config = dict(
    task='colorization',
    norm='groupnorm',
    block='basic',
    nesterov=True,
    orthogonalizer='newton_schulz_5',
    batch_size=128,
    lr_schedule='cosine_restarts',
    final_lr_fraction=0.01,
)
Rows from block 3, named by matrix and row number. Rows with one number belong to one channel. Each number is 500 + 50 x the weight over its row's rms, rounded and kept within 0 to 999. All counts start at 0. Numbers have three digits each. After the name is the row's rms in percent of the matrix's.
# convs0: first 3x3 conv (model.enc.1.0.convs.0.weight, 128x128x3x3), inputs 90-104, a 3x3 kernel for each
# convs1: second 3x3 conv (model.enc.1.0.convs.1.weight, 128x128x3x3, transposed), outputs 90-104, a 3x3 kernel for each
convs0.73 105:442480489488469503453479525453481493467513548479447554474507542476478572464479559522510564491517588481500539463493524489496522473485497469528482509523492475512479565575537506535534473511560457482450481439429489485469426454509456442523472481518485489489448479568435469516542527562476519562541474521488521546488461544486431448483483556483459601575452501453474529446432488462471575475450470453456491482494543
convs1.73 115:526463485477411444537472474574532467579537502602547504454550542450539537379523520497435443573512508539482464512446459516476502523487517485464423476478488533473494538533608501469520437414475499499474521484444502442448571569569574562544586549418481436501479484534533493468499481486496504523414479489515584575496559518524532472520463508551466506563540487506524481502560501474526552490446490510473605530543652
convs0.74 091:580491452514519428509526511595519502504458523437447562437547483483483495512490545507484511483514516468502485495466485521506483499531549425568592473543571521517538477554508455501420488407425482548464431554510491526518469462501458502539475532588517536561507524493501499478553426411417476475512533370468492555504563567531592541485463385544552501504566574538522462515520474524566573505511537481493509500503518
convs1.74 088:496490571466462582542450500465488540453497468476530477403500522410509537415562530399437473440461533415497529540515512472496518437456514496460493530515534469531543550516559538519544481559555452478522459528560459557555538559505582505489658566468572560595584590581588542498452479473529455525501505546499552527514516498535487479551520596571545533556451470544526501486566532484617562535473482536518539535525608
convs0.75 091:465544389495518443493535445510474459515516501458487567481529492452565549470434572494500474471480497477434460505520461546540475527524524463495413410544465436533539505535508450561581442511547531560508584572482472570520547572505547552539539550524452452452472456469509523527499531501441480484368457572471586465469527551490509543391493465521414528420475465533521507601530503562559514531525516514500518521454513
convs1.75 071:506565556554485554660544515456567565376493552435499505524547553491561565420590546496528514514564493479600497558533474529472435486505458435471473471469450461501496509426427509449465494477463374459540440542559446521634474472446469482516518549554505498516454498558506560574490491488518531514597529504385525540529498552588483507507538502511515418494512401420384458445426453462482480476461577462521539520494504
convs0.76 086:495446505460484476550464453505481493513527453524485491522478496519519455455515516430466476487514439476535463537538526547513512555533532587537530643508439501455531487485510486479491479482482597481573572403544754437550534511499528492534516474488485427483473447439532483476461560503567488504567463490493523477503529516510498529586576582447506537443494556558570526569558553511545523481467513465472503472459491
convs1.76 065:532489540516466518500484516471531525469457469484568539505532535471486553507469535523477451581574530524600569388519469404477461419537482487402399507450355508491438390494552420543597410496640476473401460494448503487401433520430442489480511526491505518578499547612508609563449488553501555484548454517460497433515507424531509475551565483551478471520404458548487454481491460563535548419450493481503566530515514
convs0.77 083:489512502498489458412402514509508533586519558461492522522535571555569551584565506548508506512529535508530517527541523494517537440444467565549566574453584609491496484526516511486445556533459479469500511513460557470412463472547439496551469540525550527500523505527472467475458465484443515568400512514505451417442462464456418418432469494412480522484483473483515520485516505425452547449496494481463488435454474
convs1.77 061:544560582492513544538555602527604575465526504516489480550567540515544487442537512487502515531543517492527537567542531550566493524529504466478440545494441516511453442450492446474512392454487529467425516465388467449416530520549427442471429458432532514471545520544559584556543521507435441511420467484493492505552534535568542489532557591597611535641614528412409442503458473500467452524572529535520548565504552
convs0.78 082:462444427485445476493518536565574571557610564507572563527594549565582517596594593452482485488545517478548480486518499499454500488486503520478448555456467484431475455430379470424377525472445569522496592513547568564541492472521478478516454502484528472555521427492536455534479520496436394421470426550516528518549520506589550513498494544532486491527451497486490492466476487465474458456453508462438479449442460
convs1.78 053:550556564595581531595542531416483529420450481443452478537498485521464454438455463501402480561441452487436400550556466527548490529505491530490454531443491568558537496547515526514523540538521451465508463488479491485466442505417516556516574585523538541463564549510548543548594543549550514582452524442509500507496499514486471522554477425532517490443521581434431471453453543415472561528524599448545581499503533
convs0.79 112:497453419495517469454465454479484527442465447466506451498476476522494469537472463499490436500491421489488423514461499531484540517494495510459471514479511562516546481432438481463444496485452490526497446492466483497416498469535463472525457465471490493486532538558474498504481513450564433441595455453555488557555485550564597626494458426480452436474440489524532570535561609478493510462458442473462450464467449
convs1.79 106:481537522538514492538598476579565602588565562591658550417479559426456631453465576598495509554490515478459539528542494489543487461549485460487439515522445554537480400529522409510550409523605677555467642506431639531427539455470527462547546474612460539523477555565458504465449535547473565496432497491471423414537484478542516563496464397454402431434402495512442456522405421523470462501436508494547527553565481
convs0.80 091:599613561563540516591495533505452574532465493490543493492527545512518625523461554512538601497490602520475532521488513493513500478496508546527598475556552541559558496506487548530519560492544391495422465386467437425605441546532408513528468461517535495534448476498497558508470517475434660691642646606501504561423545525451475440543476488506543515564446563478465458484519496479476480517526462527515487495510499
convs1.80 070:565541541501496516479439428494452375498475445497568444440431503551479506501579495452516481595502520448513538584450365505422445478487451548514521503542566495556553480463462507488519468529447519456462553549511570556496479543488495519537463490507542512549540510523460526532401445381460393518407523576481555522437545577454528608523593498549556464476475444514442510510490538531568519488553553467539521466542499
convs0.81 107:440459466467473514481497474477507513494501480493508513404462435453477496490502511444473521475501535500526499415473460455490481480499495436428522482503535628558519429458504496552539565558508492471536472479484530489469523517503535507484506493514441412399429461504426522593666750552684632494545590593525562454566463468500513501534577512557497485446508552556527482511529555470519523507504495496527489501524514
convs1.81 131:563583588443515527378425441498536517478467454500475439529469467490547573508521498432450457465475505486471483635572490672585493608555432473497442521532479541549559488486540451514542489540515505548495550538473542567548511483515532513490568492525484466457402521500435483462367504539515637504517519369451429538450503592452512560516494458536481594448561586561513500499511547536550493573505535531550561489501475
convs0.82 095:490524566542561516482530533506541535540587569547516526481468479520497535489475504611529540558592564529544530511541533504525515501520486589603586552604530530507510513553485477518475396507507341392500437477479467430422499437484530482459495492492598570544549545543499500488518447394542443392517520440413368365397369384427367365600557469554499560569515494414437482459488497450520520508518478529499472509485477
convs1.82 058:517530497483538577455503560372407446393378443484434395493567523575574486558515415480493459483525489444515507524638660550571600541559545571625555588595552548602522438518555406478521419461492559594586523483516508478530485538463501521477423419416492536467532519450539491408542573561562637534606588521636628596622592606630622579452464459429531522482488517519460501549503508562577556485532503521546518477475484
convs0.83 099:495465513501521478517595525561519510484513491530538461526462500550547484539609519478483472489516493559546528497514517491541549459483527452622522493546626517495576478471508479502500397466489462514478424411421451403390458472499479490514501467455433460446443436526427430424538537377442440440362477502511514499464486514476445523554467509507470476501471456481537581455481595511432427512497501516518492525514480
convs1.83 117:478425503525536508545543536458526573497511568442520517445570502555584459565611384555588577524577570459524506534462536492541515488557593522464523527624463405594588446451538461490539485516572456486502478533527555513545525549535524469553503497511551545520462517495489474479463486467505573491547490471495458487531495509516511509487490469421490527422500487470503479454463494435535465471508495503503435503489423
convs0.84 104:480567552478483516446504478509510430575527544572469564517585520503528571479509472537563555490514508440496503495497527528524531499534540576530406548590523508622597591511490540469485441482521505427431453449480529468454489517487486497497495445449594548516526527456438457475437364505508480403476486511448451503472474491422433465485544574493480501506427554486551474420475483410410449525508503478479500479469485
convs1.84 125:512521496484542489613550486527522580433535526352466516417484427501480392553454449467520543523495462500497454483510496432495489439485536698598448562610479369537641398450510446444561474515590510518511509495566440477474479493460432483469527588580526529510532484492551507450453549498468488482480456458481536539477540482476516416477589563547535511505478535545541508481547528400476528481495550456501547399443464
convs0.85 109:509477464511464516460482509381550492442515421538480535457462544475488465464441415525533498503504522501513502472513472515515459501458493479540531509484519489501520563537501493512515424521508488374472457543572516534507519521517537513559515543507411567522539535446553458416381503557585586631543578554553497513484476584541645590574408541478518710520595491505526519530548520519521493512506515513511502503488534
convs1.85 130:520531505463478455436464464451510460531442470503428465581587558507561437530535476412478434488518489550554476638568513592552539528550541511548505516578531485490530444501499467522510532498462475508418484520494456585475573569464545527383546483483625518477502530620526654633610453506527422445474492598481451415472478467460448406366511433557560481587531545534407408499485488557494470539544579480481514499539623
convs0.86 100:546579564519559575512459498399440393478449419483468380583519581551613661518596485490576515520538561501486488432508510473508509486485481511543470607535501675781598541581544488531512475452459417411423497439513449496454520507486509560520544535546500528533455550500532518464546399383357591499561502335549503540516487559488555539437534559494495555507529574430508534497543530481525479516481507494514510479480467
convs1.86 085:509494516481542469496487462530517533420538470421432485462498316574554434501570429542585555528556551566603510471491472514535493432511509565694640535598664468449460480518561445468597397569647493496499419510517498564481476503510451467536517524553491541555475531522446511467439557606564488541527532669514467413452466407470429408552505477473463430437408462521515530550511475406460487471483474464473465454477416
convs0.87 099:502499556488534528491493462489516536594470514530479497507485556473514455551534531534526559509511502511493515485509455486488505518512508491550506531628582543571483562612562618536497546463501432467552501516393490380478488530562529547546518503546441495515457528571563541519636554358563406518342379511481412510427508520539549559460495495462488503499543586471558605484512560472531530506510503497517515492511527
convs1.87 112:538503525457517510476487465460450502439483394499439435512519478526603532495587436486499489537527470490536510439521479572546525584611586452526510563555553521507466541508478499465493409422513481548518547605612577616483475465530461503426563535431513525544499573542542557500380453548534583608560526637555483442450480486472456393587546407511515516475562560542605504613474425541475494630482450547454486456472497
convs0.88 100:560487528529517503522585561464508561376455586468452545563581629566552584499516552499523499517515493493549492531496541556525502510516479517515462574596484458495433526497468483489454416489446480416469415446457416490436463461480516505496561549495493496473576509466537474460428434438390395506361354463524490553547536496585568476543539496545461447523464489464527516524558522486516502507508502512500480491468486
convs1.88 139:453470459488466426458424407461486520558502507536560446494506395564571492609489472553557494510532514474456450410383408507511537455522533497596621478561566321484500476507441495507504621551590497459463459484479481477510523460423525492412473473484545595550567552499541496450438460462465484533515468542503430408512467449458487481534534569539521487559513489489455428363428438463458527444484494534496463525476486
convs0.89 105:447550583440458589454435492436453576537466433477491533504551567481513503512507535450541517408507568467507552513500504561543535499514492492579604450571639496598641486483481422425444455440443366486560464566447483537465494481494492503492494485469553586525493503475482460469339462515530450467511480507481478542468483480434458438506473390538581534495566454473462477487463469551504469514467484505493475513497481
convs1.89 099:449531535481502490425451465478529415488545469536521442489461507566539518580520571483478469448471447459464424568630591494581550497475473462496443465502435534511427623562436560521461573540541524518570504471560481487549530559516545509452506438451470444436482465522510536590518550528540530520489497460499582523522530515524470464409577497480606495518566471566492430536587411468606494519565491548535454518487530
convs0.90 113:565547485513482419494466484530413482471459575442462471478494504497498539496485600516501512480485454486493484489481532471519526539528513508557516525490473550487480511526490518453451511412505533511457494429473541510498538488467497495465466487558486459537445522480478498515463570520559651571568561393561521505548470490475473555492554376501431604410649570490528526486496507461497543487496499490505478525488499
convs1.90 134:590536578492559571511506400514531504456487510522511495510504498510453483511528520508471477566487490511446603594516461553474485513516558492547496529574616553609588513529514550535503526501485487505393525520500529485482444546491544514535493544500575546480549537545457558516498430436437461531437568570451521501486505515444448557457491498465535555560512475510438468508460491450483566509503538489497474516512556
convs0.91 099:462473426500490533516519414558527447450500504464452457531461488529537581563561552444417447529502466542543493511529514586538529548487512524472447568519505645628605465396417476420448512449436613563434485390355493443339475471457477509504496509490465459488525524559525519517539459453484477437591437432414460435426491458441484437477507503431461482521482503455474483479490488407443436476474486488496497501489478
convs1.91 084:542461486594454480597507492477474465484471469478473476446504437441458449457495422454456476448504497415541512466509527560557547499539493523520488520587584525549532588574542527513474491497555555518530526549492561529451557506533478514496451456401509503455551548509506552552449499517475486505497549527612551564549529496496527482471508546512538584493583657495547541534558503526555487526498506537484553419431495
convs0.92 096:547489495439500483578488471525556504491554451464432522443478499458482518503533467520507457561545508581552520560514504534562510512523537450462483538452515526555586512432529477460481495480475544508416534518507455488466486488455459477525499503452606518516549522492504547543486550531622589510589485388449476453478482393481461493503518487583576555516571523545537457509503511528510551500492536493526520515529486
convs1.92 074:550540572459515508449430509443494454505503479463500543498447485482519535440491444500523568459537509479504496506519489559625553530629493502544531536542581461505525508530478477486509456530521550575562587571531524551501500508576538478583508519476494502512575539456528508494571486525574558440521440444644562515561506550509510494448487555455630562524637587495505471509549474594566538489535537493523496438447541
convs0.93 093:614505492501556518526504482503398486421500445516471432493549531522527511497443529561528523492470495497482503482439450505573491507476500514498503510564491554499527471472561481584507557549495584543538512528502505515443519502520470491521438541506485448439499492490466492558322663504608537327510457515572480434517444532475529579444450500419551523554546411534493462538546537457477483456488464449486493497493462
convs1.93 086:463514525482461518453494460510551471562450545536549493442414493448575519574541474532540466566497486566541466577494504594500458544494470531550520581621600517564571427425471433445471473503555537459439489476432445505455483543512574489408568417448551482491464505505485547557402531469556535545482566537428353436425478449453433469402531495516570536618558506536529532483434497475453484471504542404485575466505582
convs0.94 101:573541479495540503430454535552511470482429453511492505473525520493472473541476494554512492495469468472473509558500522525528520520553516522536459542496515584478452514537471473546542449492508568565499526398499407495433505519453493493519541507547551533515540528520558495517552450628511512547488539505455480430476468430506508525425486479492544538512506484499511466447473477481491485526497498515514499521498480
convs1.94 095:506496552512564466450388484499532566612585567554455415516488418530454454525503489497588606483568571523500504494489400536509469512463474508495479504562535498579477531535552464474463474507505499552605482539594404529597504492491417448452474567487461485485442551430462443462453389438529565500497485553580566493502496467486536525521524590496576544553579534385423499553517546547508492513532465583497504515469510
convs0.95 099:509608512528512475455508512460456371512424436502478512528557546506526524484508519467509558467612511513492562490520505506480559453510503617571590516579628520513551490512573459518564473524495449504409561455492507510522486511452519489538489558465551513504548534530445552526434587452499395526416513578489482433483472424516498478580411592429597394583412551488492560493506506499518554484530467518476518495520533
convs1.95 076:402511483456496417455486429404505390516523524524547499454394473532517470545539468571571559581556577495508516466465461458458462433517519480530520436530566458556480490482500456520460457532445446484524479490502521427501432424456428476478528510440498546531553544440502452470565470474554481642482652457542467503564510534507566592408499456475409483436534580480487513446472461456463447494461463507523524527485541
convs0.96 114:460457466449494509488483492420453414587576540503628595487518485565571496485578538479499526508500497488478473526533509532531561494463463589601642534532548475483467493504446471470499533525534482493441467498529447449507497516533472453483487498502531562543504500542492485507460508460489530502454398469520553543527529480566570501529515514539533493509485478571596616502492529406460487529520487509522509469508506
convs1.96 145:461490481525515543608571536402418467474478523490465573510519514491468521545561485602611551559612573497569541522510545516555506483507559489480527610556482580537439430438403443477504434463471431471454447455447460456491441479495442458509551479539435472459422482397527468455546524468496440437471499454453417471536474482489482458449443451425462354464454367508477530463457521483449480479500533486527498531486475
convs0.97 103:537633515565633588502548524478510527510489559540496516458520490470487482521469491506549490513503483539516487497535568520523526550545526520563578425531577465540545526613554512594596507549523425595526527573555543551666451474494472494487510484518502532596507544623542536591478557425609555523505447453472470456502471497452473458579488477558408530490463464481489461483474492543524526516537533522511528503518520
convs1.97 112:454546526475467514460461462486531513555547554569527556476453495542467547491507425474482513469518551490506536488539557504535505461471503516583553516545499544538464587590529528531523502496497554537578557531523476522483398482457449462397515481430572548523523476487521493519521468563496481546468561521517526457507555457491548521533518517502473385439499538568511479544470413464474406464441503466465558476509545
convs0.98 095:493475540506402479500534486505508374472510506426466507465519505473490489464499425477474484470487482462484483489461511504474461520472503442463507413425453465442433481514517462528508509555537419486522462481497575617515509504509498539509448493446433416470503464470499485437427465453529515660565602607443427439464441456549546550500488430504445447491384389540518490539550519470462473536502497521498477497505450
convs1.98 092:477472575467454488546489568540544567539513566502524540531453521518493485539470516509452432486431457468413470507452419467423438481455474528503451474518489464506517502460458439443413508438509480508467450463431473488486462494425512464409515513410468452425430409422444451442464528460497450499538508521548523530537487556474458500571495550564497483617501508490502540454461522439400501524502608537609623551547616
convs0.99 101:494448490421525464532456477525536572442550536575554468465542545533523556526572509487478490455513482476488475537509492498501478558542553447466471528564511465446456453492543478540508482550516499537534430529424579563593510537555481506457461459442448425527509494494561505517575495445397396539572665665521517506503520526482509430531569357471443540464551477530550518516519517515536537506503558488520491513534508
convs1.99 094:565533478517471496518513506495518519515495478427509468539579489522475421543493509445492495597465463604536546406424460400452431476564537478445476525525461493501547462483437522519519466500543584502473519434536489425508510557519537544527457400484534541537510539514527472418445525490486557447525522448540498520441473532487403461556523588440444456444495481576504565465527483402410475451488640423513529480401532
convs0.100 107:524523519500551553534480494515462504493485481499430475544512567475480481471478511459460524466502476486550538458479488483482466481474474455503532440419429521579540508516564486531524449450467512540498483495557523438429512522492486527526491467480416390424499487473557548544545630531498564405310404449487526449458479408454484464474569545490482510444507493473461449507532578508449492518506520494493488466494502
convs1.100 121:411412462500541599550491521500496576517564542544559592434536556525472518460462493543506548480495448555558459558523585500557565428519468481449398513483493459434477432432432476519554474480478462530590538554554486401502522554527464465490454451395434452386475491468480493453522524511568605493601544460458473493486526486478510528468401439459476482482481518537490569405406536476502532462502489518509467415456430
convs0.101 095:477481617493460563484540513583558479487538513590663581525458587534532474446506485515464495478481501517532491548502566525508513539506529476443529454469503471458462521493532518460530537452540411537523546466502511474523442510489495527523482502504565482468577512514549528595445463610357477547554482654548515501487520473449492506514453504512543480431516493481534516496536528490528576502500506517496493516511513
convs1.101 091:555481582464506543531553529491479466544528495495451499471537531522512514484485462466471485535497509638567511501517557444423469491473450495523505521480547557518549395404451450457477493514491584622571557449542515473471453496524507491490505466451514513499466525494531536526489550518469550492610507448443467459456507502457528498496523513474492542477397526441512581396504493423433488494571584479508497443450542
convs0.102 111:516534459419436446453499455562479435533578527544499534441472482553488490455530481463493514526538481472504512508493479475530521475497505445491551479461493597633695495508502496496435578525483512555429538468487558498484466486526521466485479523527530485494545461495509517485607499466426483599591597529556551530583493492580502485591444474485458530520538508475463493524525454526484470525494492518504492510489490
convs1.102 112:475501501547563515518477524531506571486457441414448469495499489534565489542421444456485572414384396519457423430448469443501453491523465402515434501499497468478440462444459516509525538533474551490405500447478462500447554525573484577529503445477494457483493486472493494392477503547490555401512440424481455429489464465469437475492476511491488496440472483500506441502449418545453498462538528444516480494519540
convs0.103 093:458453451508558562474543485493456505477454389465547501492531534499532545500505473464549519504543556543603547585523519531529485521499465480372393528553483458431428558558556574599608492490523571536521474475565435436554454451436472458434481502523466436461484457492467445499451572527526465584518532585460441420482531456456525482425441469474464491460496477505510458472518479488543515525507546542508525543518532
convs1.103 072:463474465451470489522545471538507474637556535565571488537494517559459500456444534523473468548504472542480426504485453454443383456441405446412409464441438463524461466429406503446414503506448453475499512518511510473497533494471492454450421422466486506504469472518449433486424427429448467530490514497421413443467496503497480474450470503418482515536598574451517565391482524420460457509513495519525481450495474
convs0.104 115:489473466413542522398429571457418482551458437545627514508533454519464447581512599510506487467505519466475482480498448532544549521537565544517422488575546566544509447517490472489536455440466570421429507542495548541662540537505505503533568568583486481467509527513489461529377397467521533559470624603485535482435507467437475476593433430478513534500518514497541500515496524524496523486500483504495497490483498
convs1.104 142:487536550535590586521542578527517436427377456475462477518478552571557450522501423498487500570488428621537458480505518406476466465448498490473493504511483542473542460467434469503491443498488485546532529454486490422461451522471384475470431431405458446467544469463522494459620511498474520425524506388496503465476501469533501490490458447420463436355437471462520584480466443378478416443464532453486491461510489
convs0.105 094:578560566535487541481503538433525452483525551478471532448427433454465503503515439505485495496580531491508503484476461524528519497475490494450468448472525451455536580603554515547445486515459614508532530531553485562542552513497533511507480485517399396446447434523452471532791606499482539578405456481499543564498500519490516496520516509474502531478470447515537483499553543447503448497500486482499483466452490
convs1.105 074:435462477427495497397397469560515542533507460639585541558462462452490457451393498461433480518517496521546561508533510547478411525471473503453410513467522481537518517392385506404416425387418404450510457617543505552396531553579439466499434439439422549584450547565490512507430486470469453534416489518443405472450455521393427489555564581524504498521464504397558562484445432474447447490462431515496516521521497
convs0.106 084:461551534521514481516505461519508532493453541424467533510441449508406477458479537514483426522482459519438468554503520506497491484498489466402463537471432473509458462463433514472523554558550595534478584437472543492393542497459547498507499481474523479434476535469460515475690535513587534458558451415516490475473480461513516474473478528496444497465473583558503533604495597547529530484489521490517524511485492
convs1.106 055:528550556520543552502419427528536560491605485546570509443520541452425487440521497452474443502537540511546610587546456480477436474461449493392451517476424446516486535495477551505530515546527420447482448492510529487480520455506485474524516455430458438517482464505499395528432485484510515625561554593486457447555467466464511499478477471457494455476556465564523491563523395584496452544458462559470500480466545
convs0.107 095:525467425523585582487499516412532534559475579490581547466504517406493556519496482483513508507505566520515460468522477491531491512542518470530508515480470555535411507501530467513561557501563519488499503466492433550500501497447541555530476490454464496462483538521519559499593592568559466448434541608509538469476460560467484505522487544480523460512413476490481465478518502503492478493478529493466488527545493
convs1.107 087:468452487497486509578550513409388433488530521517491536505533440564524516454533468606553447594599529500540537519578541430479559542469557500522483537491538534523459529535491503447464489550554507530555440485441519469464511579504461431468386444447463453492441440404498450452506571516526508581447498469413510462468483504557480480410405470465473447414378407558493526503486412384434453547461482588509540489497481
convs0.108 107:384420475468400470472492487439443469513453528600487545519540500516469527522544492486460482519500467526513473521505533540495464526512484501499500510477461434442458514460481493479524445481586460445462535484535466582577516500521471491508480460505463501547504488518482538542608551605576571649581588405542505487487543490479513570449423498486539499489494492535492467472496480460490500526465462505472482503501486
convs1.108 101:488468522543441503521523440406522585492465483544569484573526535504518549549497475531437464512486512517513526462452541362472528465500506543439434530576480489520514487448367465496510513477503452555549631584435598432350595596550603512547537552470468444457553534498533535515430477456440438554363530571390446501483515539457507563537520555564502545541540521515474507489508516492533602586504577501560476527523536
convs0.109 099:468464533599473469470565488481516424490499487516462502541599548537513559475527451482542502487508537487438483452461455479480447478491496472480475532497487503514539467525535503501528506518478456501637587452587466546455545489536508532537533545489409496562494490549561541564614631512439485464566420397581574574506509566499522506517509456442463468478482474511471470499543528527572545503526528468471524497478464
convs1.109 111:450437476484509539573490517375495481420467555510528525493452418542543486472454449615593508551504502572617507574592551494520563483499504578527506522530528514520504492472462440446514435423498442559628459562514522469425496564574516569600538560466482532483501514490484479475422652560594472562431543443412416505433411447507412468397454450438439455377430488552513473443385398398465490629500546459526524458434509
convs0.110 096:492482494506517478495535530512501489501487458514518600558480443476458443568480520518495447547474480518524487516525498462484500545560580515502449491536516491498467497497551534509468538508502568480500448463396518414540461495522526514541443465473496522515471552517538561513520474535401439468607654776510523507508516552452511503518476532431460527431522473435464492452496503440473454469540498489517498517525497
convs1.110 076:489500541439497559436418474504453513555495478519507425502519523484449450492468443478433457549483458531512492492455526448433474529546546442448440490500507510519536438464504508491478562583537476524459501553503479574466559522501523516478599478493520461440429452495425484439424386487387484517568547502433450495380477508380412470609566477502356425434439470546542595496498541482516500477578557522545584548507485
convs0.111 105:447504476458517529550523506492456452548564534472538570490514510439505514505519521521525516513498500517538510478498539506474517512527518496496470448432480559513507482521556504493515526537453465451455482494557510440429502452514483469520536570536510506517470480518549526530548548615540538511550308447515509560530484507553488495514494557530539453504497441449456512442449448498534543491524498481511502477515492
convs1.111 118:463450526442473481516446500551504515484567534462478557539500486514486513472473443539500487462439409551495422470490530498517518544528479490486459481468473508430420384388453420470587444428485542612551586520386508419370483412458478472458443477463479423432530476441526529471509548559527611519534492451409481519424541519534575537404426529553497574568582500450500555427448524473495461551549510522540534480442523
convs0.112 088:521430462450486489468487564443489494422495491527525514508601567551471594469602534540529551556522566512517578523536537485526564512528552465463532554471489518406517526454445544458483530477445584542388560419429579477555508498481533508525482488544514518474479515453495508486621551516571456470515510362508591546448534519397507423540536473443569513524524447464506511487519529565540546476528509464525498461539528
convs1.112 068:555563493527458533511435444510550526421494530506523529447464471457489495434462507500440491417509445394437497446419401488511429522504455472481437483477445525545425568588543547562502529532486568487487582460499527444471453429438500489564525489543475509545494555576518553583467558499548573431570496368500501585454491559450445611489456482466481520490546522462451486458433476516558474531543579468484451470453410
convs0.113 105:540483405474481473525499487563442527479461401450492419512497484444471537578432518482539476452492522546459460480507513471493522475508511424538519412424622388332458511431462472434470488467507576509491548597509490533549493494515544588561545548489493521530457470540488478554469526439549509517399489579506472501495467492543474480438554570489558573481494515430452452537513514561525527507488464515498480554516480
convs1.113 104:507528468625501488634624454478469465542469493483515497453547556511523456468471506556584595508554538480549581496435457444494498460438474458418489595424367531608434493504502486500559497518539479469503544488453494502442450401425505476505585550522418447497413488502497481462476521476466490404425488492559484429557497503589490501452475424427464440430505484429469447518469396555568494439482517479469567556552579
convs0.114 088:509549466531559619538508549611550667555590555462506545502420421531429400527432379432444483499489449492480508478467461494502484514502494533513507431473511558549549511521559444509554568547598564576496387501489449486455465446491408468523475478477529556504482531532470469585433438352454569600462410540527455488483426463534517557502540520417533532501497485505475510483542552471495399469478457505535476508506467
convs1.114 057:489509509436418480573522498506483529484402474420427431549612490556523507631512388495466508510480413523494447499443476464436485365390460462417395479442422508493466529475474501461427638546457436451427413529513502532492505502532563494588500518456417482534449495483529478463455502462476474533516530553437520534405486490457470492572511542442435516509400427558532544540571549488505508430449487501503475471565487
convs0.115 117:570563519557564525456488490548597430426538628524431532471502511535519528423545529545462476560566439456545483508497522499507481515510494479527549573539448550609491483525463478515449473504464549526490489477509531544430514486483557523485499540502442460542501471472481530507497464411497415493492459439456491510511472455469493445434485492475549470490484534489405454494459418460482489500526507491506519470487475
convs1.115 149:468430461442514466545454491495473540545513526500497495552641509646623534689516509489551579576497533517517473492549566463444538466516483414508467492475495521488445450435411508414434546450437517524487480495540533498528435527524509531513464529397488485411532527496534555531523484502513526526456493466471505504508502466491541428456491580518553534576511471622597539471570590476442600491506431498454440457458442
convs0.116 096:499521469555526493487445447509468516393478477445401453509481505480517495498458451508539567500517520506459483472497502463482479455442459506470520448493557439460447509479525517521520504503579485595651496598650517561571478529556519498519546528549438405469419495510492490507663534574438514517412497442467466476421451497457438474519441420528453513427560498468517583552572571557550514492462431485445454490431476
convs1.116 079:568592545546572548571514495519528566545559535553529554512514540558513518452481466471454455492493499515527523521472441488428443515515453495490455468441386486481365517411446522487471534562485473507504504466502472502511540510451514529497524545494439471601428564623450503558463417556470514421465471470482470518482508563476454510514515445530413380488445431497483440456449434457449432573531545537501534590461499
convs0.117 090:527481557519502459472431528432598462533514512408495542569533466529534523472577537549485404490520508485536527487445453497516454509522461450431435474373449544462508560529430529535493481532471519453637533563538550467494510520509467553506517542485468495453487485476455529467477536524561541651524568601492462460546532498481493543489546587477522505498427472569523543537524529545494542503573534494518517517496476
convs1.117 066:528577582562513542496480432448533550401401519501486569436455558368505545415494548502537528490548556500516466545471484486505494503514509436418492444494462560533513549515507532539425625521446496578463539539513468497442499577565470540544582504506438504513456471500491530494479428483451468422489461515444455497448472485491461558531491558502512557491566526469548489476515510482478447518517490543528560550597535
convs0.118 093:487580522515500492550520441552520488512450465520456461427497526487510557457543484468503499451524503473510455476474464500530491535526490377494475467420489543516472510471485551490484563499473559545561548570535530567602546561507520543518526536564475507500494525532528524551585474500538529462489551507453429461457491504481491477488415511440456487450490471542503453532543501469476485525506534532474467507472457
convs1.118 070:464523465461507528493454535417438495481352386559454393433498530464543584520494550479509538448493460445425491641621522519503514525487521553506439567501439602523436607506512529533478514527500459484453434505509416461509590495535451489501495437417463492487501549570504551510414504540473526521464541552440512554466503513434454504442471490495416416496401414486487449550515498468478429459482468473446435470536491
convs0.119 083:530514494504488538605506475564556596406486517450411497465514524427563495472472554512537496466467459565512539489513500506482543547541543486515445479520552479546499519520566535519559599511560475554441490494526481448404452466486496516461518471447475437463503478442450447414387482448575486427528612451432505589496508512509561544494461514478535462601526517473485459484451508453455470537505518532496524519519535
convs1.119 071:518477468463573558493505526561531528568480544457457404486450540554465511569505485452471530552472555498498491517520609449447575429477503498472394566512427558542457546547516529481485559532479580535480501503516485525454519538526482505547506516438499569569568597595571462455388488487458499458472493569424498530421481552446513523516584568493488538469537455576643534520585557506488537391444431496476512523486439
convs0.120 100:532511478567499447529492468515462497490505635484586646600424502556507482569539495537505469532461473522454497512515521517497477488433461547577518494458473479538567530490496537479476494479497494473476463468560458539556547457469493449487486492506496475471484492489511540524388518603414507611472538596571525478504496471489462444497487508492427562501491575548483462521463473509483485500478484480487508489494514
convs1.120 122:618541538518516522495452501402509477419482428466502454487535545509421484457472480416472516489458518464405471597480430524434423536474532521486406463514500482552546521484456579549530590550486459462496504488504536453508380473501462539508552628449508487526490477532436481457466441483440486526443581492406461477468458501460417497467518416488501441539486318535523339550545478563559502508471508511507487518439506
convs0.121 094:562535537549511519545548520609628593526475551568491548478488568541523555476538517503498485534507554531540525544498526534504541494520558455495514493465531529513508548536511519504537515539561550541514516501520491454537487512483477519518460470420559505465574538521513474464418482575454553513516547608510467401515516464443464382519508486490489458512559552480461492395486486464451426536541494502494471482479473
convs1.121 078:431481520404442502354429423475481506414446455450442443522479524536528570530488407564592598601539569490530567437444498483483484483523562488496540498488529542485492452470483431410441452469490526522457473557521519573536486465607502525580522537547414480513504574566479567435635544512535446541532523533598600552583503489554520475592557480617398452480363437518508449551539482592571499527527544449503496509522518
convs0.122 107:492490475511462472483497506511500476493553398535538417476487479490447554497533530479519500506513469525492530450446486437483465484541510427462493443467589443543543480531545489596552561644496496445480465433607433646504489473496436517564483538552467492521451516545450592562559420526413509643616581532551509434528425441443445566470470456520482584512461750476460508455435515472482639519497503505512499490522505
convs1.122 116:440483506410495532433530471508483464456493480472496474481492539515555454581495420487514463488521518496538493544478523563550515603591480534509444524490489500479495433465541472539560465563580508492404525618496642502519526530422568478482594549524449494570566614598518544477466518492518426489428506527443500496445511397451468532535554479492543483511502459517476435517490495512555510519551544522559591441524539